From a checkpoint of a small image classifier.
Model: 32-pixel images, arch convnext, moe soft, num experts 4, depths [4, 4, 4], widths [96, 192, 384].
Training: adamw at rate 0.0012, 12900 steps, batches of 256.
Data: trained on telescope images of galaxies (Galaxy Zoo DECaLS), 22083 training examples, 149.5 epochs.
Rows from block 7 of a small image classifier, named by matrix and row number. Rows with one number within an expert belong to one neuron, the router's apart. Each number is 50 + 15 x the weight over its row's rms, rounded and kept within 0 to 99. All counts start at 0.
Before each expert's rows are labels from the 100 images, of 14848, where the router gives the expert most weight on average: "strongest on" is what is common among them. Only what is clearly more common there than usual is listed. The data: telescope images of galaxies (Galaxy Zoo DECaLS).
# router: slot weights (model.blocks.7.mlp.router.weight, 8x192), inputs 0-63
# up: expert up (model.blocks.7.mlp.up, 4x384x192), inputs 0-63
# down: expert down (model.blocks.7.mlp.down, 4x192x384, transposed), outputs 0-63

# expert 3
strongest on: roundness: round
router.6:50 88 37 48 14 56 69 44 39 39 43 28 59 52 40 45 40 55 72 37 43 33 68 46 24 61 85 72 73 67 45 66 79 22 75 47 39 41 31 59 67 40 25 83 40 65 31 62 61 55 66 48 48 49 66 48 69 44 50 72 70 48 49 63
router.7:48 41 63 81 51 30 35 51 28 46 58 38 68 61 35 67 53 81 65 22 52 47 32 74 58 51 31 60 40 72 37 56 26 56 45 54 66 37 42 59 38 28 58 22 53 37 58 27 29 15 31 37 20 63 28 48 40 36 55 45 56 45 51 38
up.0:56 61 75 29 65 69 46 44 46 29 56 36 10 65 55 29 46 59 27 28 40 62 57 62 68 53 42 83 42 56 53 65 18 27 21 49 52 50 54 49 68 32 78 30 47 33 46 35 22 62 51 30 42 47 44 62 52 36 36 30 45 36 63 56
down.0:44 73 72 22 46 49 42 67 57 45 58 33 56 71 45 52 29 57 43 42 35 60 52 50 31 59 72 75 48 64 51 32 49 40 73 44 50 46 38 63 25 45 70 52 51 43 54 40 54 32 43 40 67 28 52 80 45 40 40 57 47 52 44 45
up.1:45 71 62 49 26 58 40 41 73 60 27 66 82 81 48 55 50 32 62 54 48 27 55 20 35 31 56 48 61 47 62 61 33 43 39 53 63 36 54 55 78 46 63 45 52 47 60 61 50 51 31 27 31 74 54 49 60 60 81 27 21 63 61 45
down.1:38 08 61 33 44 53 68 33 58 46 46 51 51 46 61 58 67 47 33 38 77 24 53 47 65 66 22 23 63 42 61 60 63 67 57 50 47 47 47 31 74 57 41 54 43 43 43 58 52 83 36 36 60 69 41 69 41 52 37 57 81 59 26 67
up.2:41 26 63 75 49 66 70 63 27 56 57 40 33 36 57 50 61 45 67 44 35 46 64 40 60 35 56 58 23 61 47 44 15 60 57 72 46 43 48 54 39 58 41 54 67 28 51 82 34 44 23 45 51 40 54 66 58 77 38 40 37 44 39 40
down.2:56 71 58 35 66 52 49 47 52 57 51 78 72 60 50 28 66 50 62 34 68 33 54 35 61 66 52 82 55 21 06 57 37 53 40 53 47 74 49 22 54 53 50 45 88 31 39 54 59 50 72 54 70 47 79 47 66 66 54 56 34 49 37 29
up.3:22 58 23 42 69 45 31 84 29 71 36 11 31 51 55 31 57 65 21 47 30 23 55 53 57 41 39 72 45 62 44 51 54 53 65 44 31 45 74 50 53 36 37 66 40 51 69 74 51 58 54 53 44 42 39 56 75 40 50 62 52 40 61 53
down.3:59 43 53 65 57 45 49 43 62 57 22 56 44 40 56 49 45 56 70 36 57 40 40 84 81 68 45 51 19 58 30 63 70 24 57 53 75 23 52 26 38 69 55 45 51 32 51 46 51 64 59 42 54 79 22 65 48 27 31 39 43 25 57 40
up.4:47 62 38 43 58 51 34 41 51 37 44 66 65 49 60 69 54 57 46 56 43 46 40 51 53 47 70 29 44 61 34 37 69 53 49 51 48 28 40 73 69 20 48 49 51 58 32 09 38 59 62 64 45 60 24 35 65 22 54 41 49 49 17 43
down.4:48 53 19 56 57 85 38 51 79 71 42 35 37 47 52 56 28 68 39 27 36 54 67 42 56 39 70 48 40 44 62 59 67 45 74 47 41 39 78 44 42 41 48 55 58 46 63 70 75 65 54 48 39 48 78 32 40 71 48 29 77 41 35 49
up.5:54 50 38 55 24 16 30 56 67 51 52 75 58 39 24 41 49 58 53 50 59 31 49 58 59 68 53 62 74 49 36 52 62 49 44 52 58 64 45 70 72 69 25 62 29 31 56 63 41 58 46 64 48 68 54 62 46 56 43 41 39 39 32 48
down.5:31 34 38 34 80 41 39 55 61 48 57 48 63 67 31 29 72 28 52 63 59 68 29 27 57 39 25 30 41 67 38 41 39 42 84 41 49 23 60 37 48 67 52 64 65 06 38 33 23 43 77 90 30 60 66 33 67 64 30 37 55 41 14 39
up.6:55 43 18 63 64 54 52 38 60 40 73 62 52 52 63 68 56 45 57 62 33 30 50 40 59 67 56 32 42 39 28 47 32 46 36 53 44 45 31 18 60 49 53 58 53 45 27 35 41 17 38 13 37 45 42 45 41 60 64 45 47 47 63 44
down.6:39 67 11 50 29 58 43 14 43 52 25 41 45 50 42 71 40 49 10 53 48 45 41 66 89 67 57 66 40 72 59 43 61 54 66 35 19 68 51 52 49 63 36 55 74 45 35 30 73 32 35 43 55 60 46 37 77 43 42 37 20 57 40 51
up.7:37 63 47 55 54 48 21 64 69 52 52 53 41 24 66 71 66 85 76 70 44 31 51 37 41 54 71 52 14 55 57 45 59 32 37 59 30 59 69 26 53 45 44 22 55 42 32 37 46 53 49 21 20 46 53 35 68 61 35 42 65 35 04 47
down.7:93 13 68 42 58 16 31 53 43 21 57 63 56 54 45 63 43 68 32 44 74 54 27 48 61 44 62 52 43 36 49 70 48 64 68 63 40 51 41 59 70 52 46 43 42 42 60 63 54 32 82 52 37 47 75 35 67 45 68 58 57 39 32 55
up.8:44 17 45 85 25 37 66 67 41 66 30 61 42 45 55 36 38 34 28 41 86 62 45 56 33 45 47 48 54 67 49 47 65 65 54 35 54 72 34 23 29 38 26 34 31 55 60 58 73 44 76 45 74 18 56 52 37 65 54 55 51 59 71 27
down.8:34 20 55 52 73 73 26 46 42 53 54 51 64 59 67 34 35 45 64 58 84 17 88 63 63 60 41 34 77 37 63 39 59 66 53 31 32 33 86 46 59 48 46 40 44 67 50 24 62 70 24 66 34 47 62 48 34 69 27 51 59 54 48 45
up.9:52 78 44 60 67 78 35 56 38 56 56 50 52 40 45 44 41 57 68 42 68 39 41 65 64 54 34 50 40 46 73 63 57 41 52 53 52 58 74 60 41 53 46 44 39 64 46 38 73 50 65 38 57 28 47 52 51 75 65 43 68 58 43 55
down.9:35 38 51 68 21 58 45 51 35 42 70 34 55 38 31 59 61 69 58 29 65 13 62 37 54 45 40 66 34 30 28 46 45 27 58 59 59 52 55 67 40 42 40 47 53 58 47 46 32 70 19 37 36 49 60 68 59 38 27 61 43 62 34 41
up.10:48 59 65 64 72 70 26 24 35 69 51 59 66 59 43 62 85 56 85 31 22 48 30 47 48 43 44 33 57 29 51 42 51 26 40 59 35 32 40 72 24 39 52 30 53 56 62 57 44 31 30 67 71 82 57 42 35 48 44 50 29 43 58 63
down.10:47 41 49 77 74 71 51 39 26 49 92 54 56 68 80 58 47 45 37 56 45 24 53 60 20 59 46 65 67 54 82 55 53 46 52 60 45 59 25 46 63 39 52 34 75 44 42 50 70 50 44 36 52 52 38 57 55 42 45 42 47 42 35 44
up.11:72 64 66 65 89 39 47 33 49 56 43 39 17 58 47 54 52 53 59 55 44 53 39 33 51 39 30 53 57 66 48 56 42 66 41 21 56 51 69 15 73 60 39 54 55 63 61 51 64 53 34 31 38 44 74 38 74 35 31 42 51 57 64 65
down.11:54 80 43 41 36 55 19 56 39 48 49 52 77 29 60 39 69 67 53 76 57 46 59 33 51 42 46 44 19 30 50 61 43 20 43 56 26 62 63 30 57 76 46 32 57 26 28 87 66 53 61 29 75 78 28 41 67 39 47 35 27 43 42 52
up.12:39 72 54 27 52 38 32 25 39 43 46 10 48 56 53 46 59 49 25 26 43 56 49 14 64 64 27 42 42 62 70 57 80 58 42 62 41 35 36 50 25 63 33 58 47 30 23 31 52 59 45 17 70 26 53 63 71 63 58 56 39 28 68 54
down.12:78 51 62 47 43 31 52 20 66 27 33 49 39 20 26 67 38 73 55 66 47 28 59 51 42 52 62 16 43 40 31 28 67 64 65 64 42 38 65 49 59 67 47 36 39 76 61 39 36 34 53 55 48 55 37 29 37 47 47 54 38 53 59 65
up.13:49 70 59 54 52 99 44 49 61 51 50 56 47 69 62 55 44 50 54 66 51 64 73 49 50 61 26 56 45 44 54 33 46 34 54 47 30 69 05 40 11 46 54 47 53 48 57 59 40 60 46 33 63 48 27 42 62 37 24 53 51 60 45 57
down.13:41 38 41 25 71 19 21 46 32 49 77 76 49 65 33 55 35 52 73 21 60 56 52 66 37 55 62 39 37 49 43 41 60 59 42 52 53 49 49 56 58 44 49 45 18 30 37 73 03 56 41 59 34 44 36 43 33 44 66 51 34 27 53 41
up.14:40 62 48 74 67 37 72 40 58 29 59 57 53 52 45 42 65 37 39 43 44 34 72 78 40 83 35 53 37 19 30 40 29 66 20 72 61 36 45 57 32 69 60 56 53 59 57 45 43 72 43 38 48 28 60 33 77 59 57 43 43 43 40 34
down.14:79 44 56 36 39 21 56 42 43 45 43 33 64 42 50 49 88 37 75 34 70 49 44 30 47 54 86 60 25 46 70 47 61 36 76 36 34 50 57 39 29 38 42 57 62 57 55 37 47 31 53 29 39 33 23 62 52 67 52 40 38 53 34 47
up.15:41 49 51 33 42 60 48 57 74 58 48 76 54 54 73 33 64 65 51 54 57 26 20 36 60 33 30 65 67 46 55 63 42 50 48 55 31 51 39 36 53 54 47 56 57 52 90 25 18 45 43 36 34 31 33 46 47 10 55 67 66 33 38 61
down.15:55 64 48 60 36 39 61 84 48 74 59 51 69 55 53 36 37 27 34 39 41 23 26 48 50 47 75 62 33 67 25 72 67 39 73 41 45 27 51 50 67 37 73 61 45 45 31 24 68 67 54 38 13 50 35 40 48 50 55 39 40 51 40 29

# expert 0
strongest on: shape: featured or disk; edge-on disk: no; spiral arms: yes
router.0:36 15 47 59 43 69 56 67 51 43 34 47 36 61 48 41 62 34 52 38 57 47 38 45 62 72 42 50 72 57 52 49 41 23 51 60 32 48 29 36 64 48 57 42 67 81 51 42 35 44 23 21 38 49 58 25 24 52 17 49 54 44 54 57
router.1:53 64 58 60 79 34 46 50 59 48 23 40 72 72 65 33 41 60 53 58 50 52 29 40 67 53 69 44 65 59 61 56 59 65 28 30 23 52 55 52 40 61 46 59 36 57 48 45 20 24 80 62 34 59 54 49 49 38 61 50 59 48 52 49
up.0:52 42 62 47 48 47 66 53 47 54 58 47 59 42 73 36 35 37 50 31 14 69 45 37 61 49 52 54 37 43 81 45 59 41 29 53 75 81 62 37 33 56 36 67 33 29 63 61 76 48 42 54 46 48 51 69 67 47 52 73 32 31 64 32
down.0:55 42 46 82 40 30 38 76 45 33 53 58 65 52 31 47 59 39 49 58 28 56 37 22 59 60 35 50 75 23 43 49 50 65 41 36 39 29 45 51 65 32 28 50 67 04 66 56 59 46 93 53 61 29 49 36 53 72 68 21 35 61 70 47
up.1:37 50 34 80 49 33 52 28 16 04 73 34 37 56 43 23 50 52 28 57 37 45 48 44 50 59 49 45 22 71 15 45 41 49 44 47 28 38 54 58 56 29 32 29 65 50 48 49 53 41 64 35 50 32 46 32 66 43 52 46 53 43 47 36
down.1:41 64 53 20 46 32 75 44 39 58 89 05 56 54 49 46 72 36 56 68 46 47 62 49 44 55 54 40 39 65 21 68 70 72 51 18 66 61 31 35 54 76 62 62 23 36 54 48 40 48 51 30 47 52 71 45 64 61 65 51 59 65 49 27
up.2:45 46 30 34 67 46 47 37 66 89 31 44 64 43 85 51 47 68 43 50 59 37 54 67 77 56 53 54 69 54 53 34 29 44 61 61 49 50 24 47 51 35 66 33 29 62 54 44 63 41 75 72 55 61 35 48 41 58 75 61 52 55 47 88
down.2:55 44 44 36 62 57 27 66 25 37 24 69 37 50 40 68 41 44 28 20 51 57 56 58 44 45 32 23 34 71 43 50 38 61 34 78 56 46 38 38 42 56 53 57 41 50 82 74 33 26 53 53 44 30 50 51 48 74 64 49 68 45 71 36
up.3:48 45 58 56 56 49 43 39 23 67 58 61 54 45 68 68 46 69 71 51 75 52 41 83 55 32 62 55 46 72 44 58 38 51 39 56 61 49 46 50 66 72 29 61 21 27 44 57 56 56 33 49 51 52 62 59 57 40 39 47 33 28 36 47
down.3:50 69 68 53 47 46 63 46 68 55 27 58 24 45 39 62 54 45 57 61 40 46 40 15 68 51 54 04 28 21 71 30 55 52 20 67 46 36 59 52 10 56 32 56 51 60 59 29 32 48 62 65 17 66 61 35 69 57 57 66 35 28 73 31
up.4:26 85 38 42 38 41 69 49 21 50 55 45 50 30 39 47 56 32 79 30 51 38 29 51 39 42 47 89 48 56 52 26 50 80 51 58 57 56 64 54 88 44 59 46 66 33 48 59 41 66 30 64 49 54 28 35 59 36 65 59 53 65 37 65
down.4:39 42 32 52 60 60 61 28 32 78 45 48 47 53 33 21 71 30 40 67 41 49 67 49 54 58 66 64 30 29 48 57 48 45 61 10 55 38 46 57 44 23 59 53 48 50 43 49 31 61 59 56 40 49 52 61 63 39 34 65 46 41 58 57
up.5:83 50 56 63 58 55 35 58 67 45 68 54 66 51 42 42 51 33 84 59 71 62 48 17 50 31 61 30 45 42 43 46 67 43 21 61 74 81 93 56 60 56 41 76 53 27 35 54 64 60 63 39 69 25 67 51 39 55 37 61 52 50 72 34
down.5:59 64 46 58 60 42 23 38 74 48 49 45 33 31 72 61 53 64 61 21 71 33 61 42 24 74 41 55 65 39 56 56 65 47 57 58 41 59 53 50 56 60 41 66 63 58 26 43 72 52 58 65 50 26 37 28 70 55 38 48 07 42 48 47
up.6:72 63 68 61 34 54 46 59 41 50 29 27 46 53 49 77 16 40 48 47 59 55 33 71 54 31 34 39 51 73 58 46 56 70 74 46 55 64 59 65 68 07 45 45 79 61 42 47 52 64 74 51 39 44 42 50 34 47 43 68 44 52 92 66
down.6:31 43 58 52 55 57 54 61 53 40 23 46 19 66 41 56 71 48 66 56 42 39 38 65 29 39 67 48 53 44 51 60 75 79 44 38 14 58 66 69 47 70 37 62 71 58 55 41 45 82 37 49 42 60 55 33 41 59 41 47 33 45 30 48
up.7:46 45 50 56 59 61 55 59 61 17 34 33 25 30 32 55 60 48 28 75 57 68 71 52 64 58 36 63 58 44 49 44 60 23 43 48 77 32 40 54 45 40 37 63 68 55 71 39 38 44 67 75 54 40 77 42 32 47 22 31 55 35 72 47
down.7:82 37 57 46 30 35 51 49 63 42 60 36 68 41 46 53 36 51 51 49 69 30 35 52 40 64 87 34 67 50 78 51 57 61 40 62 60 12 45 72 64 53 64 48 48 50 64 56 47 33 37 49 78 45 24 49 48 63 36 34 28 32 61 10
up.8:53 62 41 38 66 81 48 40 75 40 36 46 80 69 70 66 55 57 52 83 55 49 31 44 39 33 30 35 54 59 56 53 47 64 71 36 52 69 45 60 79 20 51 48 19 39 44 64 01 35 48 35 72 64 55 55 46 42 46 60 40 63 56 32
down.8:30 46 26 31 53 52 41 62 65 45 32 43 32 75 71 62 42 37 44 46 50 41 66 42 49 79 59 51 52 66 60 29 48 55 58 57 17 33 68 64 28 38 48 53 24 49 43 53 45 54 32 43 32 74 58 51 38 36 48 54 49 55 62 50
up.9:60 52 30 17 72 40 50 47 59 64 61 46 70 73 61 53 48 57 58 41 54 65 36 62 62 43 36 49 40 64 56 50 74 62 19 70 39 40 26 75 71 55 51 52 80 66 57 39 61 47 76 65 33 65 50 56 40 80 23 88 52 56 24 57
down.9:91 52 35 66 34 73 69 34 25 56 07 66 06 59 44 49 79 56 36 82 57 49 38 67 52 52 55 59 29 32 59 62 53 54 38 68 57 28 34 59 71 24 36 49 50 53 36 69 49 41 44 44 65 63 44 58 44 46 34 39 77 60 44 49
up.10:57 50 58 48 40 57 42 53 46 69 60 32 48 55 43 36 48 17 88 46 41 63 59 37 59 63 57 41 41 36 54 39 53 63 61 50 58 27 32 44 29 60 55 54 54 37 32 21 80 89 49 46 70 64 63 46 48 52 44 39 71 38 58 61
down.10:64 77 23 15 72 30 41 66 68 48 64 45 49 48 57 82 75 41 59 50 80 69 56 60 38 56 63 54 45 68 69 45 53 74 68 39 78 52 69 36 36 65 23 43 55 76 45 59 38 61 63 25 33 29 45 71 47 45 62 35 17 49 56 64
up.11:24 74 32 67 38 50 60 68 22 71 51 57 59 34 43 35 41 50 22 42 59 32 34 70 47 31 68 47 34 32 33 42 58 60 42 40 14 59 58 54 79 37 48 65 52 52 75 40 31 44 64 20 26 44 20 59 58 47 62 55 41 45 36 36
down.11:39 21 40 21 38 44 60 66 42 33 49 67 30 44 74 66 64 48 60 51 49 63 68 49 41 69 54 57 41 19 58 47 62 50 57 50 49 82 27 48 52 30 77 72 31 73 87 46 28 50 25 66 52 58 59 61 53 32 31 36 37 80 58 22
up.12:53 55 33 26 34 53 48 41 61 75 47 49 51 22 31 69 29 19 50 71 59 76 66 29 79 46 45 61 35 37 31 44 48 47 71 33 42 11 70 42 33 21 39 60 53 45 62 47 61 47 31 71 18 51 38 53 71 59 80 49 53 59 52 59
down.12:55 69 60 72 56 41 60 43 52 50 50 51 48 42 56 76 72 51 44 48 40 70 68 94 66 58 72 34 64 67 27 51 66 68 47 53 35 63 58 38 78 49 63 64 47 28 28 72 52 22 44 40 14 54 38 26 58 41 37 27 47 64 56 51
up.13:30 52 33 54 76 14 45 37 58 60 80 50 41 39 52 71 48 58 57 53 49 63 25 70 53 23 32 61 46 52 68 54 19 69 49 32 72 57 34 46 18 43 61 60 23 56 35 58 67 36 49 26 71 44 32 53 54 44 54 46 35 54 60 40
down.13:59 49 63 69 42 38 50 32 34 64 45 42 50 58 34 35 44 43 56 66 51 28 46 67 36 45 61 56 32 43 42 38 26 57 62 44 55 67 42 58 61 60 51 70 47 55 57 37 64 55 43 47 45 34 36 67 41 61 74 61 39 56 69 33
up.14:46 67 41 63 50 59 31 72 16 75 53 66 72 76 37 44 50 42 81 57 60 66 53 60 48 54 58 95 42 40 68 43 59 55 56 21 35 54 38 35 42 55 63 52 61 63 43 50 22 62 45 32 27 48 36 37 67 49 42 50 40 50 76 25
down.14:25 49 41 56 45 63 71 49 77 77 39 42 52 52 48 58 56 57 23 49 55 58 63 46 78 34 52 49 44 64 67 61 48 58 57 34 37 38 47 56 16 62 56 41 59 63 44 46 59 36 73 59 52 58 21 53 44 46 72 45 53 58 36 55
up.15:40 52 59 41 42 42 53 48 71 23 67 36 63 40 65 32 71 34 24 52 62 30 57 66 71 78 60 48 47 45 41 56 63 32 61 65 69 66 56 61 74 29 44 65 27 72 38 52 50 69 24 62 45 37 22 21 31 54 37 62 55 65 46 34
down.15:58 44 33 68 39 46 38 61 51 41 73 41 45 73 50 58 58 67 54 46 60 50 43 59 47 44 66 55 45 43 43 40 46 59 24 42 62 97 35 70 53 82 38 50 28 53 58 64 68 74 60 43 29 61 26 41 73 64 60 33 63 38 18 29

# expert 1
strongest on: edge-on disk: yes
router.2:45 31 13 51 42 49 31 54 49 36 42 37 81 42 36 38 35 45 30 65 42 69 57 58 35 34 48 60 30 29 36 71 52 64 47 40 62 43 30 46 31 47 33 39 62 52 51 61 28 22 54 45 52 63 47 44 47 77 50 42 29 48 74 33
router.3:51 60 52 46 71 43 60 22 58 39 42 51 31 53 77 66 46 82 46 61 22 35 54 72 48 64 42 64 61 65 58 70 79 45 64 41 57 40 42 47 66 68 71 53 34 30 53 83 52 45 51 31 73 49 54 51 06 63 73 26 37 39 70 65
up.0:40 42 39 61 44 83 62 62 53 50 47 62 40 33 60 46 47 51 66 85 26 46 42 61 32 60 60 61 38 75 24 54 80 49 42 38 27 71 64 52 54 47 33 47 57 70 55 56 29 62 45 59 31 43 26 23 52 63 32 19 64 27 59 32
down.0:53 61 65 47 54 19 55 53 47 35 42 46 35 71 28 79 45 42 48 33 42 82 62 42 46 27 28 52 54 51 32 54 84 46 71 35 74 25 00 62 46 50 34 46 71 37 42 53 32 60 53 33 52 61 43 42 44 39 47 38 50 58 47 58
up.1:66 35 51 36 74 49 19 35 53 77 48 38 72 24 48 61 23 56 65 58 15 54 21 46 38 81 56 60 44 68 52 48 39 36 52 44 75 34 20 48 53 38 56 67 67 44 64 82 58 44 56 68 46 64 41 70 38 13 81 58 47 64 68 46
down.1:72 46 60 41 36 56 41 38 75 67 39 68 64 72 32 32 60 54 39 55 79 37 51 47 51 83 89 60 53 44 31 55 48 68 30 46 52 80 47 66 45 33 65 59 76 56 70 44 37 78 54 25 41 52 52 55 44 61 45 45 77 68 53 25
up.2:50 35 49 21 66 56 60 78 66 62 34 57 64 54 17 37 13 10 65 49 57 22 32 38 41 53 66 35 51 46 54 47 54 53 47 64 64 79 55 16 65 55 61 53 43 46 61 50 50 52 49 43 40 39 68 32 51 77 42 36 45 53 49 29
down.2:49 41 56 59 39 70 38 64 47 67 53 78 66 24 42 61 62 56 45 72 68 27 79 57 55 68 36 48 62 50 16 35 30 45 67 23 57 30 40 55 69 43 60 46 48 48 59 34 25 49 27 48 45 66 62 51 52 55 40 56 65 76 18 32
up.3:26 49 33 37 79 90 65 26 72 59 36 49 48 46 42 38 43 44 23 47 24 52 56 72 68 44 52 47 48 63 71 55 38 72 28 50 52 33 36 50 38 39 57 60 12 77 44 59 65 56 35 35 48 57 18 59 36 54 31 52 44 65 37 70
down.3:58 55 49 84 41 38 31 53 47 55 38 55 35 75 34 37 56 67 49 52 65 64 71 48 29 42 60 33 73 66 52 46 50 55 61 43 21 33 53 56 59 52 42 34 64 70 59 86 51 82 71 46 44 31 57 64 34 31 30 52 46 44 62 55
up.4:85 34 51 54 60 59 56 53 53 75 76 27 28 41 75 72 52 26 32 55 45 70 52 25 51 40 38 77 59 61 57 40 52 35 38 49 48 58 49 73 32 43 86 36 65 51 48 37 40 58 34 43 38 39 30 47 38 54 48 45 69 61 63 55
down.4:36 45 45 65 25 46 45 44 51 57 26 40 39 66 39 84 41 59 65 56 39 52 56 54 88 29 41 42 34 68 46 53 45 37 36 37 55 70 18 40 54 74 42 29 69 57 52 32 60 80 67 76 54 27 40 64 45 52 36 41 34 41 54 43
up.5:66 41 70 75 49 57 46 70 51 49 38 60 42 58 67 73 71 34 40 74 42 60 55 38 59 54 60 49 56 54 21 53 28 27 39 49 59 52 46 53 64 34 46 48 31 37 50 43 58 34 43 52 47 67 50 58 52 30 48 45 41 81 29 24
down.5:41 65 61 25 55 49 60 55 59 48 35 36 55 65 40 43 47 61 29 28 68 41 47 39 74 55 40 62 48 68 76 37 69 41 49 51 55 47 69 53 42 61 43 64 68 31 32 52 45 54 74 36 50 77 35 31 72 59 63 45 44 50 83 61
up.6:55 29 40 39 39 63 45 40 55 37 58 31 40 35 70 69 70 65 11 67 71 31 57 74 46 82 58 40 52 39 64 46 31 46 41 43 57 44 46 80 39 71 47 22 43 55 48 57 72 40 28 44 74 53 46 53 32 81 52 28 42 46 53 44
down.6:49 42 19 50 48 35 26 57 70 48 52 70 62 72 39 47 44 36 52 26 33 84 53 57 35 31 56 80 44 67 45 43 57 28 57 62 40 40 38 31 60 54 76 67 42 72 56 55 41 76 36 31 54 77 30 54 72 47 68 37 69 54 58 55
up.7:71 30 44 56 77 48 47 48 44 53 87 37 54 33 47 85 40 21 50 45 54 36 41 44 59 16 57 50 68 44 30 64 68 40 43 52 80 53 66 75 54 55 32 64 34 28 60 60 76 51 38 60 19 34 58 68 55 20 56 46 52 46 62 71
down.7:48 63 46 40 85 64 51 46 56 43 01 44 36 51 31 43 38 39 45 70 52 55 51 39 39 65 53 58 88 53 48 47 44 40 60 40 60 26 61 64 27 51 29 32 60 53 42 41 52 74 55 36 29 61 76 51 70 49 64 31 45 50 37 58
up.8:37 49 65 66 66 48 64 67 58 51 95 65 48 27 37 40 28 49 25 75 64 50 38 64 45 55 57 33 63 41 66 59 57 46 46 46 54 59 49 50 39 51 53 38 64 52 41 53 55 64 50 40 36 39 74 39 45 61 00 46 43 72 17 53
down.8:36 40 41 47 54 33 48 49 51 37 88 58 28 57 59 64 47 53 57 44 44 55 61 44 51 52 54 69 55 51 86 57 25 44 77 71 42 67 37 52 64 56 32 46 19 49 31 66 43 73 54 21 29 35 16 72 50 41 44 55 66 25 45 59
up.9:62 91 41 61 33 57 56 35 43 54 33 35 47 30 36 44 07 36 27 41 84 58 57 51 57 46 41 65 63 50 52 34 28 20 55 85 51 44 64 45 54 67 35 82 83 44 46 79 41 42 49 82 47 57 47 29 64 71 51 45 66 41 40 57
down.9:64 56 54 69 33 64 31 57 42 66 59 50 51 25 62 28 72 49 38 71 61 46 39 37 35 38 72 52 36 55 53 51 51 61 40 54 55 43 62 60 72 50 38 51 67 18 47 53 66 11 73 38 52 46 93 59 67 53 79 69 44 27 79 28
up.10:56 38 31 62 49 36 57 48 37 72 54 47 48 47 67 51 60 77 37 29 81 63 71 59 60 42 40 36 52 61 21 45 26 56 46 57 54 45 33 25 43 53 41 43 49 57 57 39 39 63 54 40 51 41 36 36 72 59 42 56 35 44 86 56
down.10:29 33 52 31 63 38 54 35 64 49 53 45 64 39 52 58 70 57 44 67 85 44 38 49 62 35 50 39 49 64 55 26 30 54 75 35 52 52 39 54 60 46 37 35 40 82 36 70 52 58 43 23 53 39 44 67 45 46 36 42 73 36 39 58
up.11:51 58 37 44 57 52 36 20 67 66 59 64 46 76 34 45 78 52 36 55 58 23 69 54 66 40 50 44 50 74 57 46 33 56 53 42 32 40 43 55 43 70 45 64 60 43 56 42 49 49 51 69 38 67 50 34 53 31 61 43 52 61 32 73
down.11:51 34 64 29 34 65 38 43 52 52 29 68 56 31 28 36 59 42 35 52 39 49 51 56 64 62 38 34 73 33 43 64 42 17 66 38 59 46 53 62 40 42 45 63 39 61 72 57 62 41 55 34 61 49 55 43 45 35 48 54 28 51 39 46
up.12:29 30 72 40 49 49 75 46 63 55 55 53 62 51 47 55 38 32 55 42 70 16 58 69 49 51 42 59 49 45 47 57 54 46 45 37 40 73 69 25 58 60 48 61 67 48 42 70 58 46 69 63 61 47 29 41 52 16 84 56 40 39 61 43
down.12:17 55 69 42 71 41 65 37 52 55 47 38 50 80 47 32 32 54 41 63 54 60 56 38 42 21 52 61 66 55 47 41 53 44 63 54 58 48 60 45 61 42 48 63 51 50 50 52 53 48 54 54 66 59 51 41 53 43 55 44 24 42 65 68
up.13:40 67 50 40 33 69 64 42 47 70 64 42 40 69 66 52 67 27 64 39 34 57 45 51 35 24 44 56 47 55 53 70 56 57 64 36 45 26 32 54 53 46 59 38 66 55 62 38 59 50 61 63 52 46 66 50 35 34 52 37 43 78 39 49
down.13:72 44 45 37 70 39 32 46 38 36 49 23 68 65 55 50 38 72 64 33 49 58 52 32 68 61 25 33 60 46 34 49 41 75 54 66 42 30 26 45 87 44 54 52 44 54 61 51 50 46 41 65 53 69 42 51 16 44 34 34 37 37 68 48
up.14:68 57 36 55 58 64 47 74 57 30 35 24 57 55 79 58 72 66 72 38 77 33 25 48 41 55 55 25 39 49 65 59 54 57 68 30 47 55 57 70 47 67 11 50 74 61 31 48 62 69 31 44 36 62 50 43 55 40 61 44 82 38 58 64
down.14:64 39 34 71 74 39 46 27 68 66 43 71 43 26 32 56 55 57 08 55 63 53 69 30 74 42 62 64 53 50 55 46 48 90 78 57 52 24 38 13 49 63 71 55 80 26 45 26 50 51 60 44 31 57 56 47 33 74 36 67 50 51 58 79
up.15:55 57 51 57 58 76 57 79 48 70 26 70 55 43 45 53 41 67 38 64 47 73 35 62 58 64 59 63 54 41 57 61 34 41 62 77 64 63 62 32 47 19 59 34 66 33 55 29 50 55 51 30 41 38 51 68 39 59 42 48 37 29 53 69
down.15:56 79 49 52 02 78 53 42 54 22 48 46 36 24 44 85 45 38 59 52 43 44 44 68 50 38 49 50 45 27 90 59 67 39 77 56 62 45 68 60 90 40 66 37 23 52 24 34 42 75 66 29 40 45 56 30 55 46 74 78 51 45 55 71